From a checkpoint of a small encoder-decoder audio transcriber: muon at rate 0.036.
Rows from block 2 of the audio encoder of a small encoder-decoder audio transcriber, named by matrix and row number. Rows with one number belong to one neuron. Each number is 128 + 24 x the weight over its row's rms, rounded and kept within 0 to 255. All counts start at 0. Numbers have three digits each. After the name is the row's rms in percent of the matrix's.
After each neuron's rows are labels from the 100 clips, of 14976, where the neuron reaches its highest value: "top examples" is what is common among them. Only what is clearly more common there than usual is listed. The data: read English sentences (LibriTTS-R).
# fc1: MLP up (encoder.blocks.2.mlp.fc1.weight, 768x384), inputs 0-191
# fc2: MLP down (encoder.blocks.2.mlp.fc2.weight, 384x768, transposed), outputs 0-191

fc1.637 118:166134142163133142123143060149099160139141159130129137139127085104133136132147115107122137142096109115131138130157085166115121135139125111141143086170168099117150103132116135126135141060118106109115139107136143119169099111139148128172147158128135134112126117151141100156166157105162145101107168117100099172120144167130094099178119139100137132105107129121107098098161093130099189115085130110155149156124131137167099072128063113124195131142166157135175140161105102084117108101129120146161123128119114140158100107094105108105118108144088148133110120147147078117138100102108139144
fc2.637 122:154064166154111130141147085149128135111190128113127107117145129126131080097094091140119101141070158122104117135148147129128167155137117156136139129158159150146120140131122098144134129139084141128155155124090105138192140164130092107110164130126160177144080095119122149112105121168166157114097101147125121094155105141116094145080133128108169141110178131126124188111167109117170121121141118136117096131163175139113122136141098107159156136112105099135127129129116146140099158105126128153128123149110124093137091138124100165114131135121112195141145127122126119160121113126143137128
top examples: the word "was"; the word "with"

fc1.517 108:127127130136139122115084095150173137143124136149134140108151120133140121132097164148104166103100170129110117122123183181129152136109116095142170171116150108162118139132162132097095120151129107121140117153138123148119116132104142147120088138151097115184110115132110119116144108171135092121113143172138151116134117111119151129138122130108107100136110182129111134140121085134135131136120136147182096155066135138109085146140078122111199087131124117169116161094123108137085159159110101111087106185076102103122123135112159128124109128119122148168125172152152148092132116115107090160
fc2.517 096:114145131091136094113134121183153167141112165128081099125138115108095128119136082137125128119115118127131100148145140150120115172114155092117087078090157132157122135132086126119128130115118101114147155109150107119178137093164136120094105159117103116090082136126097084128124153119145131107089163127134152101153135098100128128101151131097121111095119118142114139122157186126141072115109116135128099142114115115118185161132162117101140119142159137118130168153155145115122135147138110130100097143116140113166147141114096075108134095140093152140113149114129172171120110086158132119
top examples: the word "that"

fc1.496 091:134158088138149148136100139130178100077136139137135088091110142128099104111127134124133093151129109158135122072153085117125135122115172148148128148122107136111100130139073149120134161162120088143128126130175151131167116121161127150105139115084095102089116103113109073136136068084115119166102152129141104124129132108123135119108160116117129085144117137146113126120113096092136102142073103071139152116168136151142115159114151114139174157138138133144147106107183139140127140124117137154159085172124116128109162147103112087145147133129099097126100109165154160145120115135075143086
fc2.496 086:131139072082142137124114110150113089127125121128098094098141115110145130104150151145110175112133101090093120156108121123123108130124145149093160116086160158132104151133118142150089134135110123125140120095134097083146084121105094089171151134121065133094128122157160149120155134103122141141108115136115149151112112142143150164117153148103142145083116133115129159146127098131152124136097106148124142128112114103084097122165090090151134156140150117087129124150136122151086145089107092112167126107103150112107138140069158121111120176130185140103104112117161088123112165158144088129
top examples: the word "was"

fc1.712 096:114134153127131143126131127153152144128186101140116167161097109162124113128113120106137137119131120140121151112131136157177124159127089133145067079126114139105143147094110097155195125142116142118108072094155153117114154068126137157144127142135096130088067160107141138077091099140131105128111117101135098141136169147159113105154148105132137146108109143114105108158081111119134135116135107108146179114123130144093173128115098081112080120142126147115150102116113142135075157109163126162105125134113111172116156127154099124149133131126104123122101104162070147105131124110163136101
fc2.712 102:136111110164122120106114140116108101130153073119166158131092141098110127121133122128145141163107091165106128131108126144131135094148139213148079138158110099133149142173073147144127156096100127104151154140116103142124147088117135135131142130117102118146130130157100131068112118161149119153132125114144152154079142123145091098109129112155108128176143155164135142147133087144124146172090131129094147148135098120109132089088136121098121128135144140130149069116099149089155094126099136142180159128117124108118138116120146066154123119129141152155137109100091142118068170123149170142
top examples: voice: female

fc1.181 103:105088134110142125110123143099091168123088122129173128116150158127166104170106146166156137151103106170161118151128181119116152150124124091128132110130140143128111094142137122133104122093123140143116122105142136122099119086173150095125133133182148126132138155114116141103114128100146093123096116160128126122138123111095117117127144109108121195114130177194103128135158135129101093126105081141117120147111123136151064135110146142119104145139137132126108135147125146138144115119148120148103093126083123077137139153109092164157113106146093161124104104150133140122159121123087152120
fc2.181 099:110101137125083138157103130118125131153158108136144118118101144132165142095124129184118117129100140149120136127117131136167194161121088115117134136107101161157170145152135128123093158165102153108169153124161121138176086136125135098145121108153109161101098163121153132136166083149149125129072167068137147134132129121071148168164127154105101154097081113139144117147153149144138128141135136127131193161126116154146138120124148129141117119132138179099100175125160137145144110102121117124141115103105107121119114117108124107182174138148125099157150116153124145188139146152106143146
top examples: voice: female

fc1.544 104:095130132140128138096091142139168094131149136152135134147092114123123109122120134106089129146116120091171108095137121106109185150105111138161121105147150128085107114180193145135126097163146166196095134122110095116140132154084139100137141110066135150143145125124092147134135105142119143166131132132121119150138124112109101146152167130139100078134120146131125106068096124125146140145152134115164153136157191148069121130161113144162113099117120165114110153119086137088136127133107118100156152165101067117088124144113152116124170109112128129152099144133132118174133105119150092108
fc2.544 100:104147131109109133115112132135081113127114143192109117129133122167101130127124117143125172115110120110145140123144138164116113138127095109142140128153108145085108112133151108128113103140145139146151083152126166107101134096105123094162090081126119102158100114105137148125104137108144117145150117125135107096120142120104141140147111148102149102106141099088108097118104118113101130106151091114108148131106122156134109125154117129147135172138160132097101120116163161135123109110094144139155110131118121168118126118146150136132040152108131165144135139114078081140127076146142123136
top examples: the word "to"; the word "be"

fc1.176 092:095097124131143128136147125147108107149137121151138155090142121133135061137163142190133124103141036160098127112148127145110155112132143128146123190143138152130116127111129117139170137193120107111161118134104131098146085103137125135101168131178105079081147127145094123149098116103138092114118127086148127117106113125127104138117159140117104142110127116167150157089109125099144094119113134105122125134129079118127113106102115138142128160125140133151094119102151127134131138130126170090155102127092125089141081122149131132160108115203119115131111154126098139149100165108116135114
fc2.176 093:114160137114129162172140165125097120144115148143102131115105118160130130111147113185113151122150107156109132106132138119126104127134158138132133180094112121122066146136139139180133140099138110136142111122092157125146120143161111125090129117144129135129108132110119123095127120123111134149079107177165123101134084143137145120142138129124144143138109160110108119152121105142099122097113095133168150119095099101127077110100116158143111152098095154152072148118135110130074091144080112110076130142148106136152132146137141134158121125150158133141163150134111106102138140126115132099
top examples: the word "said"

fc1.274 103:143155125135113135134124139163135122191091148141169111096123133144114167139131172113125150135131139117122141123164113183130095093094130105108103109144129159120137099121142104138137143105162147094075132094124101106125148147111164147129123137126150097155104115142105112109158086124141117082135100178083133142147162124150093133113160138113107116126100172158127108143111136114084052122158132136183169107161144133111134119110144127102156135144137119144127097130147098125123168092167171139132132130122115139100146148125127191114118092103170117124083127124141162121122121145126131062
fc2.274 105:115118116163106138134096140079086135120168102188142119082130120152082129126145120118108128137138082132125132136072139177049131100109114108140121130124146119112168092110115118135152093113110117149124138127098165119116169124146135143107136138161121128133116117125109106108153095129147119133116088126131116136170133100158071145123145072085166086120126092127120156146086100107127113177105155160110190090129110124144129137128129129093120162098137135134137087161094111123113110147152124124075159135121087136099108129168149083125152123120146151133104150100109131151117092135150145167
top examples: the word "you"

fc1.300 102:124095096097073110112122113126138126140143076141114128079127160165124109124130104114071129156137112127132139120149142104094167135131101085156127111100155158131134154111105096125139190144078128115129119139131126157120128129184139128127121120135102119081132114134079143093159103108156159138097146122098147112111123101125130131140146149147114097116140112141088122160115161094125089151137124146129138125157138123148108110166080104138134131094144180128124116127167117126113096138103111121119110136085102087147102101142180116178135119147119159132132153130143122152144118159154110112
fc2.300 099:145095085147152160119145161143100119122131127157115114061120159147095129099143137137142134106094142173143131150146158135127121153111110120127188157164138095136122122154119130105141117139076134125119138161124127163125107089133151129135102130147122125172125192074147174107141153106115118133102130121123146100121125122135143127172146115128122101134131164140170129137122113100141141140136140139117090147171116137169143112163094136157156127149157142082137175156198134114126125137121155128088139165153164104111122166104083105167102141123147128164145090108142102113130138147117113165
top examples: the word "to"; the word "be"

fc1.13 102:121115131119139139147133124109160166166117114128125124128157145112113136120068093122119121127122094092142128140116134089147148124124213151190120103126130141128139157154099105142102102157106139110133128120132120155135108124121156171104062081129142122143119121080120102070150110130154146074163138107121120120154122155124173169141118116128118139125133135145140117147124134118089100107109109172124113140129117164165120115110118089102136097149164073135091158118163141133107125104152123143144120145101151110104081118146150136154124087114115164149132098138130130133148164120160107097
fc2.13 104:118118095130092115151137152111122147144120165138157161130122143120128122165154096093089109153139111135069156118113087102132114130144119098131088146096094119155155158101124106106149152121129132144109134127126154129097160145128121121127156163134145138150155130169133114103158142169132142099158174173150139115142113102079119180117097105114121146152136119142133129126082133140100072153111122106118060138129145129127143122132118142146093089148125119097118173127113121136113115117129183119148131110085120143117161136131135129118147155148107161134138149125116143063117091140104108039
top examples: the word "very"

fc1.759 085:107112119124121126117152122103138100131097122129119136141169094150143121132135100146142092144092133155105135130105111133144145138173132105129102112136075128144141145097073107119095105124126146204143110124109159084108111099104109149127133123108136109144127120144151107117116172117127127174196193144124098127129123110072105143141123139128171139130150101095124110143126114110114110168121094127162105117134122145143132102068132132162126145119127079088148071096157134109099105116122139110181141131103153129141131139126119084108134112131091100187139130137124137119109138163161088111
fc2.759 086:128128150151101143170166119137124118119113094113151089159130125147133094157111123079151139148149094134141137146105100138108071095126134126134078143131108146137124100098129164107163141121176078124126172108145178132159165143148114171132085100116141137165132120119101123144126168096131072105147104107137157149094129158153154123127135103161111115119107115126107136132115161112135117110101080067170147132140116109175108125121097113085152116131123140145119166153157101116114124138150170147079090089110172112168163120138090095123112117148157130132148116141133170068129116143114156122
top examples: voice: female

fc1.120 101:148119151114178060096160156141109133141112096147158119102119089111120136172118181135120142104153137139140138103118118106099100183143169115133115114125167164110113118106087123117168142109184100138132160170127128176060113166123114144100094135138154069165102122119112129128113155152122116124086142128141126142120121126142119151147123103120129096153130120133107127181119135109158135127093115104107141134132117138083133108112147122184126152183131087113119132121121139080130123159154083128100108151146134119110149141103074139158117126186111131114127121125146159149162149158128104075
fc2.120 107:152113127116115142099121119130125153143156071122071122137131115123147136115149143122140141137092106130096148182149132142112117138115107114101154132150149168140192146098115143109129152141139089102172127099141104129107144136113124117085132162166124110102127127116139098138134150126112148111110122108090117149144131086127101151118132157142118120132089097097166088114142133144134127136086156140150153134095113082129140192130118178157101089129106122085165140143105145108128146149161109150116120123117097106109119125174116101078069118110168169131129114119120121158134116146104100118
top examples: the word "said"

fc1.487 103:101127104120149154075102130134168150114103135122160126149114140129127138140180112106111144118157119126149143112166134109144143153110097094133096119140169116169122105162139119188151146117140136117152100137140091113126146122121143135112135114125127147155067106136081108111167127162119117126149134092123074112157161070162086140148108119125145112134143111111156114152155122185105131148125156132141161139139137119100157110100161135096169183138145139159156147144165153155139131111139139147124111144147204103070107124123126117106110123116126121084135128128151122148103062097165153153
fc2.487 099:091143140101136150128108073105119127124116111098123139138131157144093182136102133145115125084099135095169166075141095146145088143121119121144109136118135145126055148142139133129096145139107150136104150163089125134113101101098112164159144095126153123159086115126123135111140150132116153134124156163140102121145136116108159139173093113135105101081096143165172091127144134158115115163154173137076152133102131120142086114147129124088138098083114139106099107146158100134124145090142176146179140157111129113152140115148166134123190167149125122110111113105120127117150104096115117155
top examples: voice: female

fc1.599 097:132136163149105090102099122114144096156104120169141171117134139097137111128130111143117088155109156149125153117127129140120152178135149138126115133145147154145152129153074151121101136082117101140137129156191086110095101112132129174110153102106099178156109177152092121119089131143144130123139126141128119157167103107148117119129133132127109110151111119118123140138155153103145075122108130157107179125091137100118130158135126156121124142154136087106113108143094059141133110107152122092176125133080097097143192096179126130091114125135125120125122176100143124110143157124156129122
fc2.599 092:133115100141112148116219080106125103133110162151131133145166160162139131123098190151126137102140115188116152132101152128115169135108092105089126138126150150122127100186106090155136077114116120128151157180133136110123089104147119125122150136097142147107134098102100141114138118082120144116102134134177110136149139132137138139145135160101119119117103161124136116088125157134128129141174111151135102093136135127104137159155144118120142091165127130110144149145127154116139124118105128129139145125173127086139150155147126123112139106153169153134136120130088131117150145132118150128
top examples: the word "said"

fc1.610 109:172138118132099156079112185114139132120134118125127081122143130193131092134126133145143119141144172167160169141129163160157151120148131138135144169124098156140137095138150150117091144101116110132129155138126145163121130082121121099119113119134119138138127180143109113121119086127138135104130105123170097102087137156138160115140120154129117137121102133137147088156148137134107171090135127145162141065107101159145116149152106144165083128114155138108126091116085134146135122128131122184121120118126162167121142099100116141138128110151103115141146168127088151144136157095117135143
fc2.610 103:094090107120135095163155165092114105135127116173150130082132150129163156157134116127128159110150099192085139111116102129101100153138116136129139099104142137185113121136125153137118128166117127098135151138157114136142109131150161138120083113088166158150137131149112099104137160125160126155156135146116145133129159158078134140132117152118113123141105103126103124109068167126123119122129140114105098148148138119092135137112156164122141105130097127162133159127131126103097155174103088117109111077115160143146124135148110159160143125076191183114157109159178120131160147161123145140
top examples: the word "said"

fc1.526 106:155142136141161162158164134148079179114142121128088099133128123115180111131136165135129102126127079108129123119132116118100109139151119112120129153059164108203117131098138143085104117107113100144116168146123164100132164127161112150119117187135127106123111137162129119099122115156155131086120092136108171114111160134078135165178112101102114148140150143084088132163083115145140123150128109116114111134146123167124130117099146099086107120152123122124176113121144100148111129159145121148135139110123141131122110121160132067170128093182102148105169119067153130109144144115134136113
fc2.526 115:135159150142128129136136162118153148145154061161131123114151140142118132167136150100101114127103097141091109102094119128130146141117097131145145073160165130121181167138125095161146151104107130165163124124092103119160135119128067112101140161120175138124095129088132150158115124113114143154112128159131153168149090119106139119095095095103140142166102148106129135122100115139105167118161158148136142122133122122133123164126147134136115085108108082105079136116145145131155104103184114162167155177125084110120136114127129140145139149155128111132131161098175152121096110131089132120
top examples: the word "from"

fc1.51 095:133143135114140106120147101124111145150121126133117124122139134086122122148185131082107156083132106141130125158149108167131120131134148158088085103160145153146132140153114101112162128121114130158092139111132102099127108126112144111117101126118127119118133110152122163100152136131133112165109125090116156143154133111121083169120108168127110142114124119119146149149090111148174126124163134144116132123138109142115157157192097099092150113139133149110130182110174137130137145112129106104079133100094076102166119141158159155147108115093150127130129087120141092175129111139114103098
fc2.51 101:139111140157093128161124135127134127126171148141139154121144095099131118139130122155116149133109141152172138086157103152132066117154121145133135171112098108103112137119110112114101097128146108153119080153111163130095131143144133108149179137185084101139157122128127166102093170111157127125119121132108097162158118097124156119166090105082143095112134128115125086107134154084161109106131111130143130143183148154117151111128128155078114131119137177116099192080109145124114124185102122123119124127159138076120127103121123166133139140135131151126103119143139103116163138108145140156
top examples: the word "to"

fc1.271 097:091127122111154119114119175158122169113104130134153128134160134097122156121119125144139118149161140157119100122108178137156121138153133145151116128130158135122129105152121168085136117142132101117150063149135101110132142133160065140121152064118145117169094123168111069123122087135104161139145133096129105176174107154142085103108106128088122135131112097091092118176145133151100109139124110112170115142131116123166135106090121164124120087147133166103128100116122154090112102104155090135102146127152119134124091135117164139108146152088157083094107142121145110140118098151133136151
fc2.271 096:113124117132120111131100085169138135145120139144130129173098135127113130127156170132123124135160133147179153132113140175144170101087147149103134092099112154126134161157125128136137136124119131128143124135153114093113145148117112136146127148136169189116162128136097124143121134167189124103123137120114164146137130142132133135173138133159114161164164152102114107129125109128115174165150173168122205111119101133132131157149133140161111151133124101153112132153140134173153160098133115160149106167150111078122114175145157148145128120135113129138131129107108154154084106089134105145
top examples: the word "you"

fc1.54 101:128111139123138102166103149090065173129096174109151185149107087152130169115124119119093131150129088102112140130148097150131123116115106163129134132109113103128115115131119148133139111092129139125115161087120137128178109099116131101153159112128138114091141157127157133102166149160152142176082171107118139124080150119142106123142077127115134104118109140110134159089126120152108184146142116117139108151105113148085148090167122140141127154144150156159103113121111120081094145140139118139159133157121110106146095138109111128127071106112125121113129148112173147135145087156104181155
fc2.54 101:129107138118093124135168104117162110123128147126125115157141128150138093114152100105142112120086132151104131134106155135158119137121084132119120097097131121106125107135137102120099127127140141138195133144129107107178123163090118130148138110128129109163118106116163122122109175151141117144175112104091100121088131160119112113107116103109126120117147135124115150151106183149178109103110110147120122123161132128126109137182094149159134118078135111114154138069156078139081153133134126138107117135080100117133107111112110125162127139153145153152131106139142126163101100154170129133
top examples: the word "was"; the word "with"

fc1.48 099:138135117103126150165143155131117145134098133131149102148134153074114124124155143109069173147100134136165162116155118144142145096158139136155116126116084109200133146132126131131101140147152122126125160121126132153119087122116151166083179157134122111100140133117101123133134139150115091128124088126136147159112173107131125177144077139104110129143118174089157145158152137128150134121162113135113102111148127156135139104119135113110109102124110139133153125126161072084133122122147115110130114140153094133154092121123092079147149154148140101147113124113124186142133131156105146125
fc2.48 106:094077130125158083153168119108134131134179137125141102110131148122133158140130081078124133123108136134104119177137185084112120120106117101170151094104146150106147155113121143150173110111101119157105126149140177152160123118113138113123105144142139178154129137148132152127127124090144129142103117135103146154174123188118143164129097097113150103121124155092147145169130139128142126127138134132102097147109135101154140120101145122151113156101164153109141123146116145161112102112184120102152139134122146121159153147130126150136103078135131124136103149150149141108119191123127138167
top examples: the word "from"; the word "for"

fc1.498 099:135110165182122113083143155142133125142128097134116130173139142099085132121150118117113152114140094141123181135104123087138126141066116111173105167112094138112106111136142121168096110131155148118143153114159130165130123128095137113136143128133101112113117119182111118096087108098127104104146120167099083129123112162153109089149150099122133147106119136127139141127090137151118156131135133140139130131143144134147130148153138120104130133132159122152123128133155115130123117170113135107125143154114136087120124144181164073138132136088143135123143152158148154084112127130147113102
fc2.498 098:153153148133130160138134121097096099142095130140132141149183121161134128111130111122137119110106144105133123145127115137149117137153139151123063146113107145146147148113126123089127133140134150099143139092159165133141148117115142204134146116123111112107121117099119157109127121110168139086103155132141131117115118105127114165129149115082118098053139147122108128184133118092130180171095147116140097136178163159150138145152138111097124161151153108127094105163137134127125105117141169187137164183082141133171142107135138125148140159119094123126120105130150148135129134129104123102
top examples: voice: female

fc1.383 106:137120115143112113135126110114153147090172190127169142138107140153118151162135163109144114165150114147122129206151121152137135121113094147106129109143139142122139185126095131184149120057148140119143122124121086103111160106165098117115075168140119108102143128136112096170154082101128117145118088137132138127090165115124095155117151134108142152106139115107134130123153149099171123106151143111170151113095168163141185115122123126129163137126145141131124103154128143107099129121135104113123095127102157138102161151118133122096077134109100102121124117143141129130128110101116086120
fc2.383 102:081125117164158135137098128132118165114131135104129164136130091165058152094125093099093091122140123121116174134096138145133152114134099116132133137088173136118100088161119077110132076126127119113097114118144128134126181087106109151120111098101068128098129120107137083179164109141122143138087144156119070153118085118100144125154141155116115135109119090122178145118160093113144122152170111116105113164109178114109102133113127107096126164116134156134129152123140128148098162109114102110103080129097117141125127096121103104151173147119102146168121159132123167131138157166163148137
top examples: the word "i"; the word "but"; the word "with"

fc1.627 113:112087155150180123115127119116153091110121125135157157127108143140150147093140122116119124092082133143109118150072167131105099115143141166122145132125146116123136136149090110161084106124132122079122132111135115097137126125146126091089125169178088154127140135124112118122145111146111140125140100124134130175158081143153121140156160115133157112089056137097140147084145143152143131177121089138137113128189145147127107133113143131110070158079119092100118097089103120132098140101086093106157130136099124170170149131161134121138076095130161144166129093128136124129109097104161144101
fc2.627 118:107126166104118131113083156176095111161150122083123110125132109098094150130144070114137174088113163144170151170143134088165107131133122129141132157096117115175170117107205161130158102117134138166103168126103143135131134146100102151094080122116123113134127121118124109145145177127151167133126120088115097131119160171138105147133128087160115154111120165113145129110082168141145159156154093116115149102111183135128141107174145110111082168150116117133173149155127170156142111158143134149156126116125124102133158132119149069137155124136154104181149143086121078131111116115118155122
top examples: the word "i"; the word "my"

fc1.648 095:158159118144167136120129139117109167175142080183111102155101085116132129083141119117164132108090119141115138132157116105089153126098153142114123146123131163136144147115138149124142147116135075115128125166084146127090100140134112163125109122123167136130092097132130130143148145139156126135158082152131145114111121120112151168116142138108143112145116125129124156158118122185140103151127130149128121131116145149124066112099107106141126100065110092112090139105106112132164123132093142107115151124115115117112157128157116152110162102141155129111142166126130106108138132152138092138
fc2.648 095:070119156144120135126157106108118078091139116120162133163154119132162142155121136103117110153130132091140134114122083121124114105130106163134155084141116141118099126107127138120132129153112127115095157114126176141123121102150174132130154133111129092107160106137154110135109117117136100138160123152143182149141167074144154141106099149109120156168114113115115104115123152109097088098133117090133123125149133144141116129121107165087152128190114128106121106139130138107147128126106134134187176148096137132139170118106143141111169119087120104114135116144112165121126165170155110136
top examples: the word "from"

fc1.433 113:143147177093132115094144147108126101151120179153105126118124147103136117092135121075114095116110165116109135122166139144103114159134155129149142171148060123132157162103149130085139145116118142117089125115127095087182128134171101144116116169148135181120110118143121104151116112108170094152109106131152153089120125123149151163129093143141127135092110122120131137141137116142116143139116120134126111099088143135129090115133103144128101127126116123085146121133114125109101156168148132134097141111091175112187107148130103144164140119154182166107133118137121122128108117096137176129
fc2.433 112:134145115097146131116125119155121105105127114110117095091115114167127102141125131134148155103165144103119143116104109116134121121135168144155132112096140194115089154157115104145097148122112141091174137131138155115094144150088142159114174131123159102147144107140107067101132127148147205152112136122110133128116144115154143101161127097164112137152121160104155119131114154130102156142095148108104119173153148091142102094142108150109087119119170112163116135099094159141122153084136178124128129150106059129128160139091145146115189152145135159141132096150083147120122138097128141118
top examples: the word "i"; the word "had"; the word "have"

fc1.84 098:133139076116145172153093141148143119090120142133121140148108120110122136143132132154113100121139156117082144128130046127121120050092161107127151114149149098133141105141114135145111144095156104099132127134122152119102118119137127122124120171133118186160094171138125119119149129131145115114155087094136090130125125106127127135145134164134126123150144113131114105144115127133143129143154149140128144115135154126112137134064150129152119126119134113099129138157098120107144135143145126143147136141163125134124119150120138132153148106110083130120090052255097099119162129135107121137
fc2.84 094:153094109126127075136136123156147125135173107122103131093090099166138112128153049178118131165137123107146158117152010114109104000108165135098153121129152139128132128146121095122116123122142126101117150130134101136172113127087143138130145112094125115153146102117118115138134104097108148160117147143122125112137169146141152133135121123159124145118113123117135115113145122118120106139098164125167142119139164103113117157135125114102113129159102140114164121107105107127128103132070125110101158136073159147114113118166114124107137137164106090110122111114170123134145137120117127095
top examples: the word "you"

fc1.245 106:159116140156130153102139124109145112106114151113141166137128133149133106143114106114136118162150149152119122114132123170117098123123118128074138103142118112141139159106093103119139140146173100160118110139145117118090130126135180142107085109114136127163158090115083127141109151110166149072101146187099153126118135154129076134151185105158144134121135137127123138133098078139135146088116094144128131157182141143142129112120089123133123117119161097157157105126099192147140130120115126114124094113131133087104116092126099142139127115170102175115102117150125126139115140127134135099
fc2.245 102:120115119102100094149120106127097113128120059155163121116101130078165140161144121107157105173147099154149176107148119120163129116094158145145174144154115133150104132138129143100115093135154127154120123154179112108105137112115184110115096112127093123114123152121119121125128109113131166091108122080144119097115120084129094145124170099111096152156104111106120147129119121126146134113111100154129124112113147104155135101115117125150123086144169112124142149140085159135092151149141132141100137125152070159115143179137138143111067141116107140147145199104104143149124157150150118143
top examples: voice: female

fc1.499 094:120122157184139153149151123103139079136096134128198134120186163129156095132115170166151044123133111135104174099118152147127134093094133129114129105140110125180158126120151154110188127113100124159099132146127152100137134146133088113130158139135082099133122095113131118103102108072118145122138113085106116176139141138135162134118143109108157125140124123094131089119134126109114123124138130101148125134114099139103124117108171171111132132114118145121108093135104130181123155143150112089111170144134144141108146134118142076149138074120103083128126106123117091169073102122160094150
fc2.499 101:137081103104127121138128108158105129136113125137140109145170119089139139146131138149168125168146118133111111135157134129170132090174092109173141133102126104117150188125167124106142160134122130095138159139151148108121130127138105136116151092072124157128128109116174146145142156108112150161153103130142117120121101131106126144098121158161116158087177136112170108125113127129133126108117165105149153139149131081160142140175141126108132132152138146120116120137140145097139149139103132121080094135088114169130146172135151161147153113174131126152123133135140106113108137147120117132
top examples: the word "that"

fc1.178 097:178136119133094119108093143141095174117127118110143115122145120158078146133116174111105113097087118123139105133144125099098147128120131118147108123153112147144128122137147133110099171138144141144120155058148160105097128111123133136103114136095124133114122103127116099132179153096081100147155110107103143167070135138182164132118128135145131085084163103157146136109106090157148097121117130131102170116093144136133113138125177135083134105129145172133098112134085101085157129128131106116180116159100084155167133144122134168169110096164106083146140125105105147129117198100118142118
fc2.178 098:206134143132101107158091164133111104106128116170110077124125133147163168061098137147118121137093093114161121105126142140145138146131139155087140106156125090091128137117111132137149101103145149120159114127134148138142156138163134109124100073122141121120131159100129158135174131122119141089115135109171119177180111064141109117136104096144130134141161100145156140123109137115098146136121175127108136133140091109096122146111151166182136136117096136158118102077116099116152164123097178154103138109091129106112106086107091129151106101115141143099143108085110118144117143121157126145
top examples: the word "that"

fc1.143 114:086125101130118172218168143101147081111166129165127127108170155118149117116190104129102111149135122116163162118097120151094107135118113093097114134118132114148159132099142132097121140132106132107107112124106102106108124155136128107152055166137117148116127097175163129100106120128139130105106102129115124112142163107128108120119116148104151145137095114106108084130139117085078121073108146142119138126143125138126158124173114154120121115121136132123129095163131109120111101113136093169146115139139116107155119129132108155147136116083148122140183087141176099108140218140093133140
fc2.143 114:114138135159108113125123080133133085136141129174115089143104149115101165097122092102128102120108165164119144104151160121116075138104112095130184093131097195110136129120151111104127119163160133144119095129149143139087140115157128140101113131115121131154117152110123151092122085130132171138131136133131162157112094140102111123103103135112199069145118125116147096144117119158100190149108123144142130137170125123204102137154086133068103149089111112153151131120099159103095139159133126113140125142119091105140129108107121106143131106132123150114114115174136140114140124121107123088
top examples: voice: female

fc1.566 105:107151159122135143117135131159133124117118082148152156137118175132130142134166157094112095089131092128112192108121137093136107133125142115094107139108147116136128130108169099089120082138135140169119167135105139085056150153133126127082148098114087117128103154126134140103125109149127133135098094150123132147144130141146149164159128081117117106121078094117147146100085144092120110154132114158161094105127110132122112143135108137107093164091147101122151133089155112133127124126097062124087136127105118109140130159155119106112102131143125129099135105155117122133082127121112105129
fc2.566 111:122098124102107132120120144128138131136138116154131114101165153165111155152099097107112135122091132112157112154110147113127102139112091113121105135157103160150149137130094105162157128142134157118102097109133111156112139154098135116106097108110154108093120103148158140100132152144099131095132082136126118089143121113113044111086142174148149108164107175155122157140137161138106116178159125146116145197131168162157119106167109144133142154175155121102085095165100169153140102115117098126160110123111136109157140090110154138136151138115117106119114149127126165123114145129106110111
top examples: the word "i"

fc1.259 097:120150103154154152161131099116139150137145126172119138133157132169113162145129115127108111134167142124123126108113127122106105140153121124128146166102107185092122127113119137141102161148172104135175139179077143122106170094129114128186139117129141142103123124120113104117154149120153092124144119140116130090133126113177119144140095180146153134106132126115097111110107130144154086147156088141114120126112134140133081100149115134102106165127143146132144135064111132123137114121132138125097082116136075117121094126118123161136105130124131112115091148128156165161156101120162155136
fc2.259 099:128143139093118171141105170100146142139150158117144088162107132152108129152120106188158131098118113124127127154136124111144085106137116125134128142114152112127142173098101136158162173136129133169096108119129108157121142114184148124094131127136171129134114144173163138152129141147149132116127100132103135110112083111093104130150152201142103105095122148122116128157118143148144127140116128096130139140168147183129089109150105136124125129092190146133155153118149102136050152100156099152109101104148161118111161132132159180135126123142090115151163129087127138129110108134131126101
top examples: the word "you"

fc1.542 108:058098100111123133137118081133158104161127137131125138128169141131134154121105133128138125132134122122155126142104157083092195150174139141141140140116151180162119101125132143129155155110087138111121105106118100131087100131125144108130132142102103123154147123115076166157117122081149110145120131160109105154098120108101105133158111158145123135131159153094168099146137152160132133117107154138162147133130118138113072111133104083123116141154164167126163174133125092121109138134099134111090166151111075101103126104103117142165165150103100125152126154138173124109119151155163106146
fc2.542 103:096091130119117102103117105150143102132144079123134098085112118133147124139135130103113103153124144109114104129132146189126118129079134105126156135076133116103102128165151116153122160149084161142173129141122117125106105103111111140116159138116123122129137132149174146107177147096090132143123134106155137128137130073092138177134112114144106119128129094127096158116115149089133125094103117108129122107177131127097165132126121132191095132124185139127162133134116150102131098162114088157131132134133084102132151128115119187133136142137110136145092104146102127108140138101123127118
top examples: the word "to"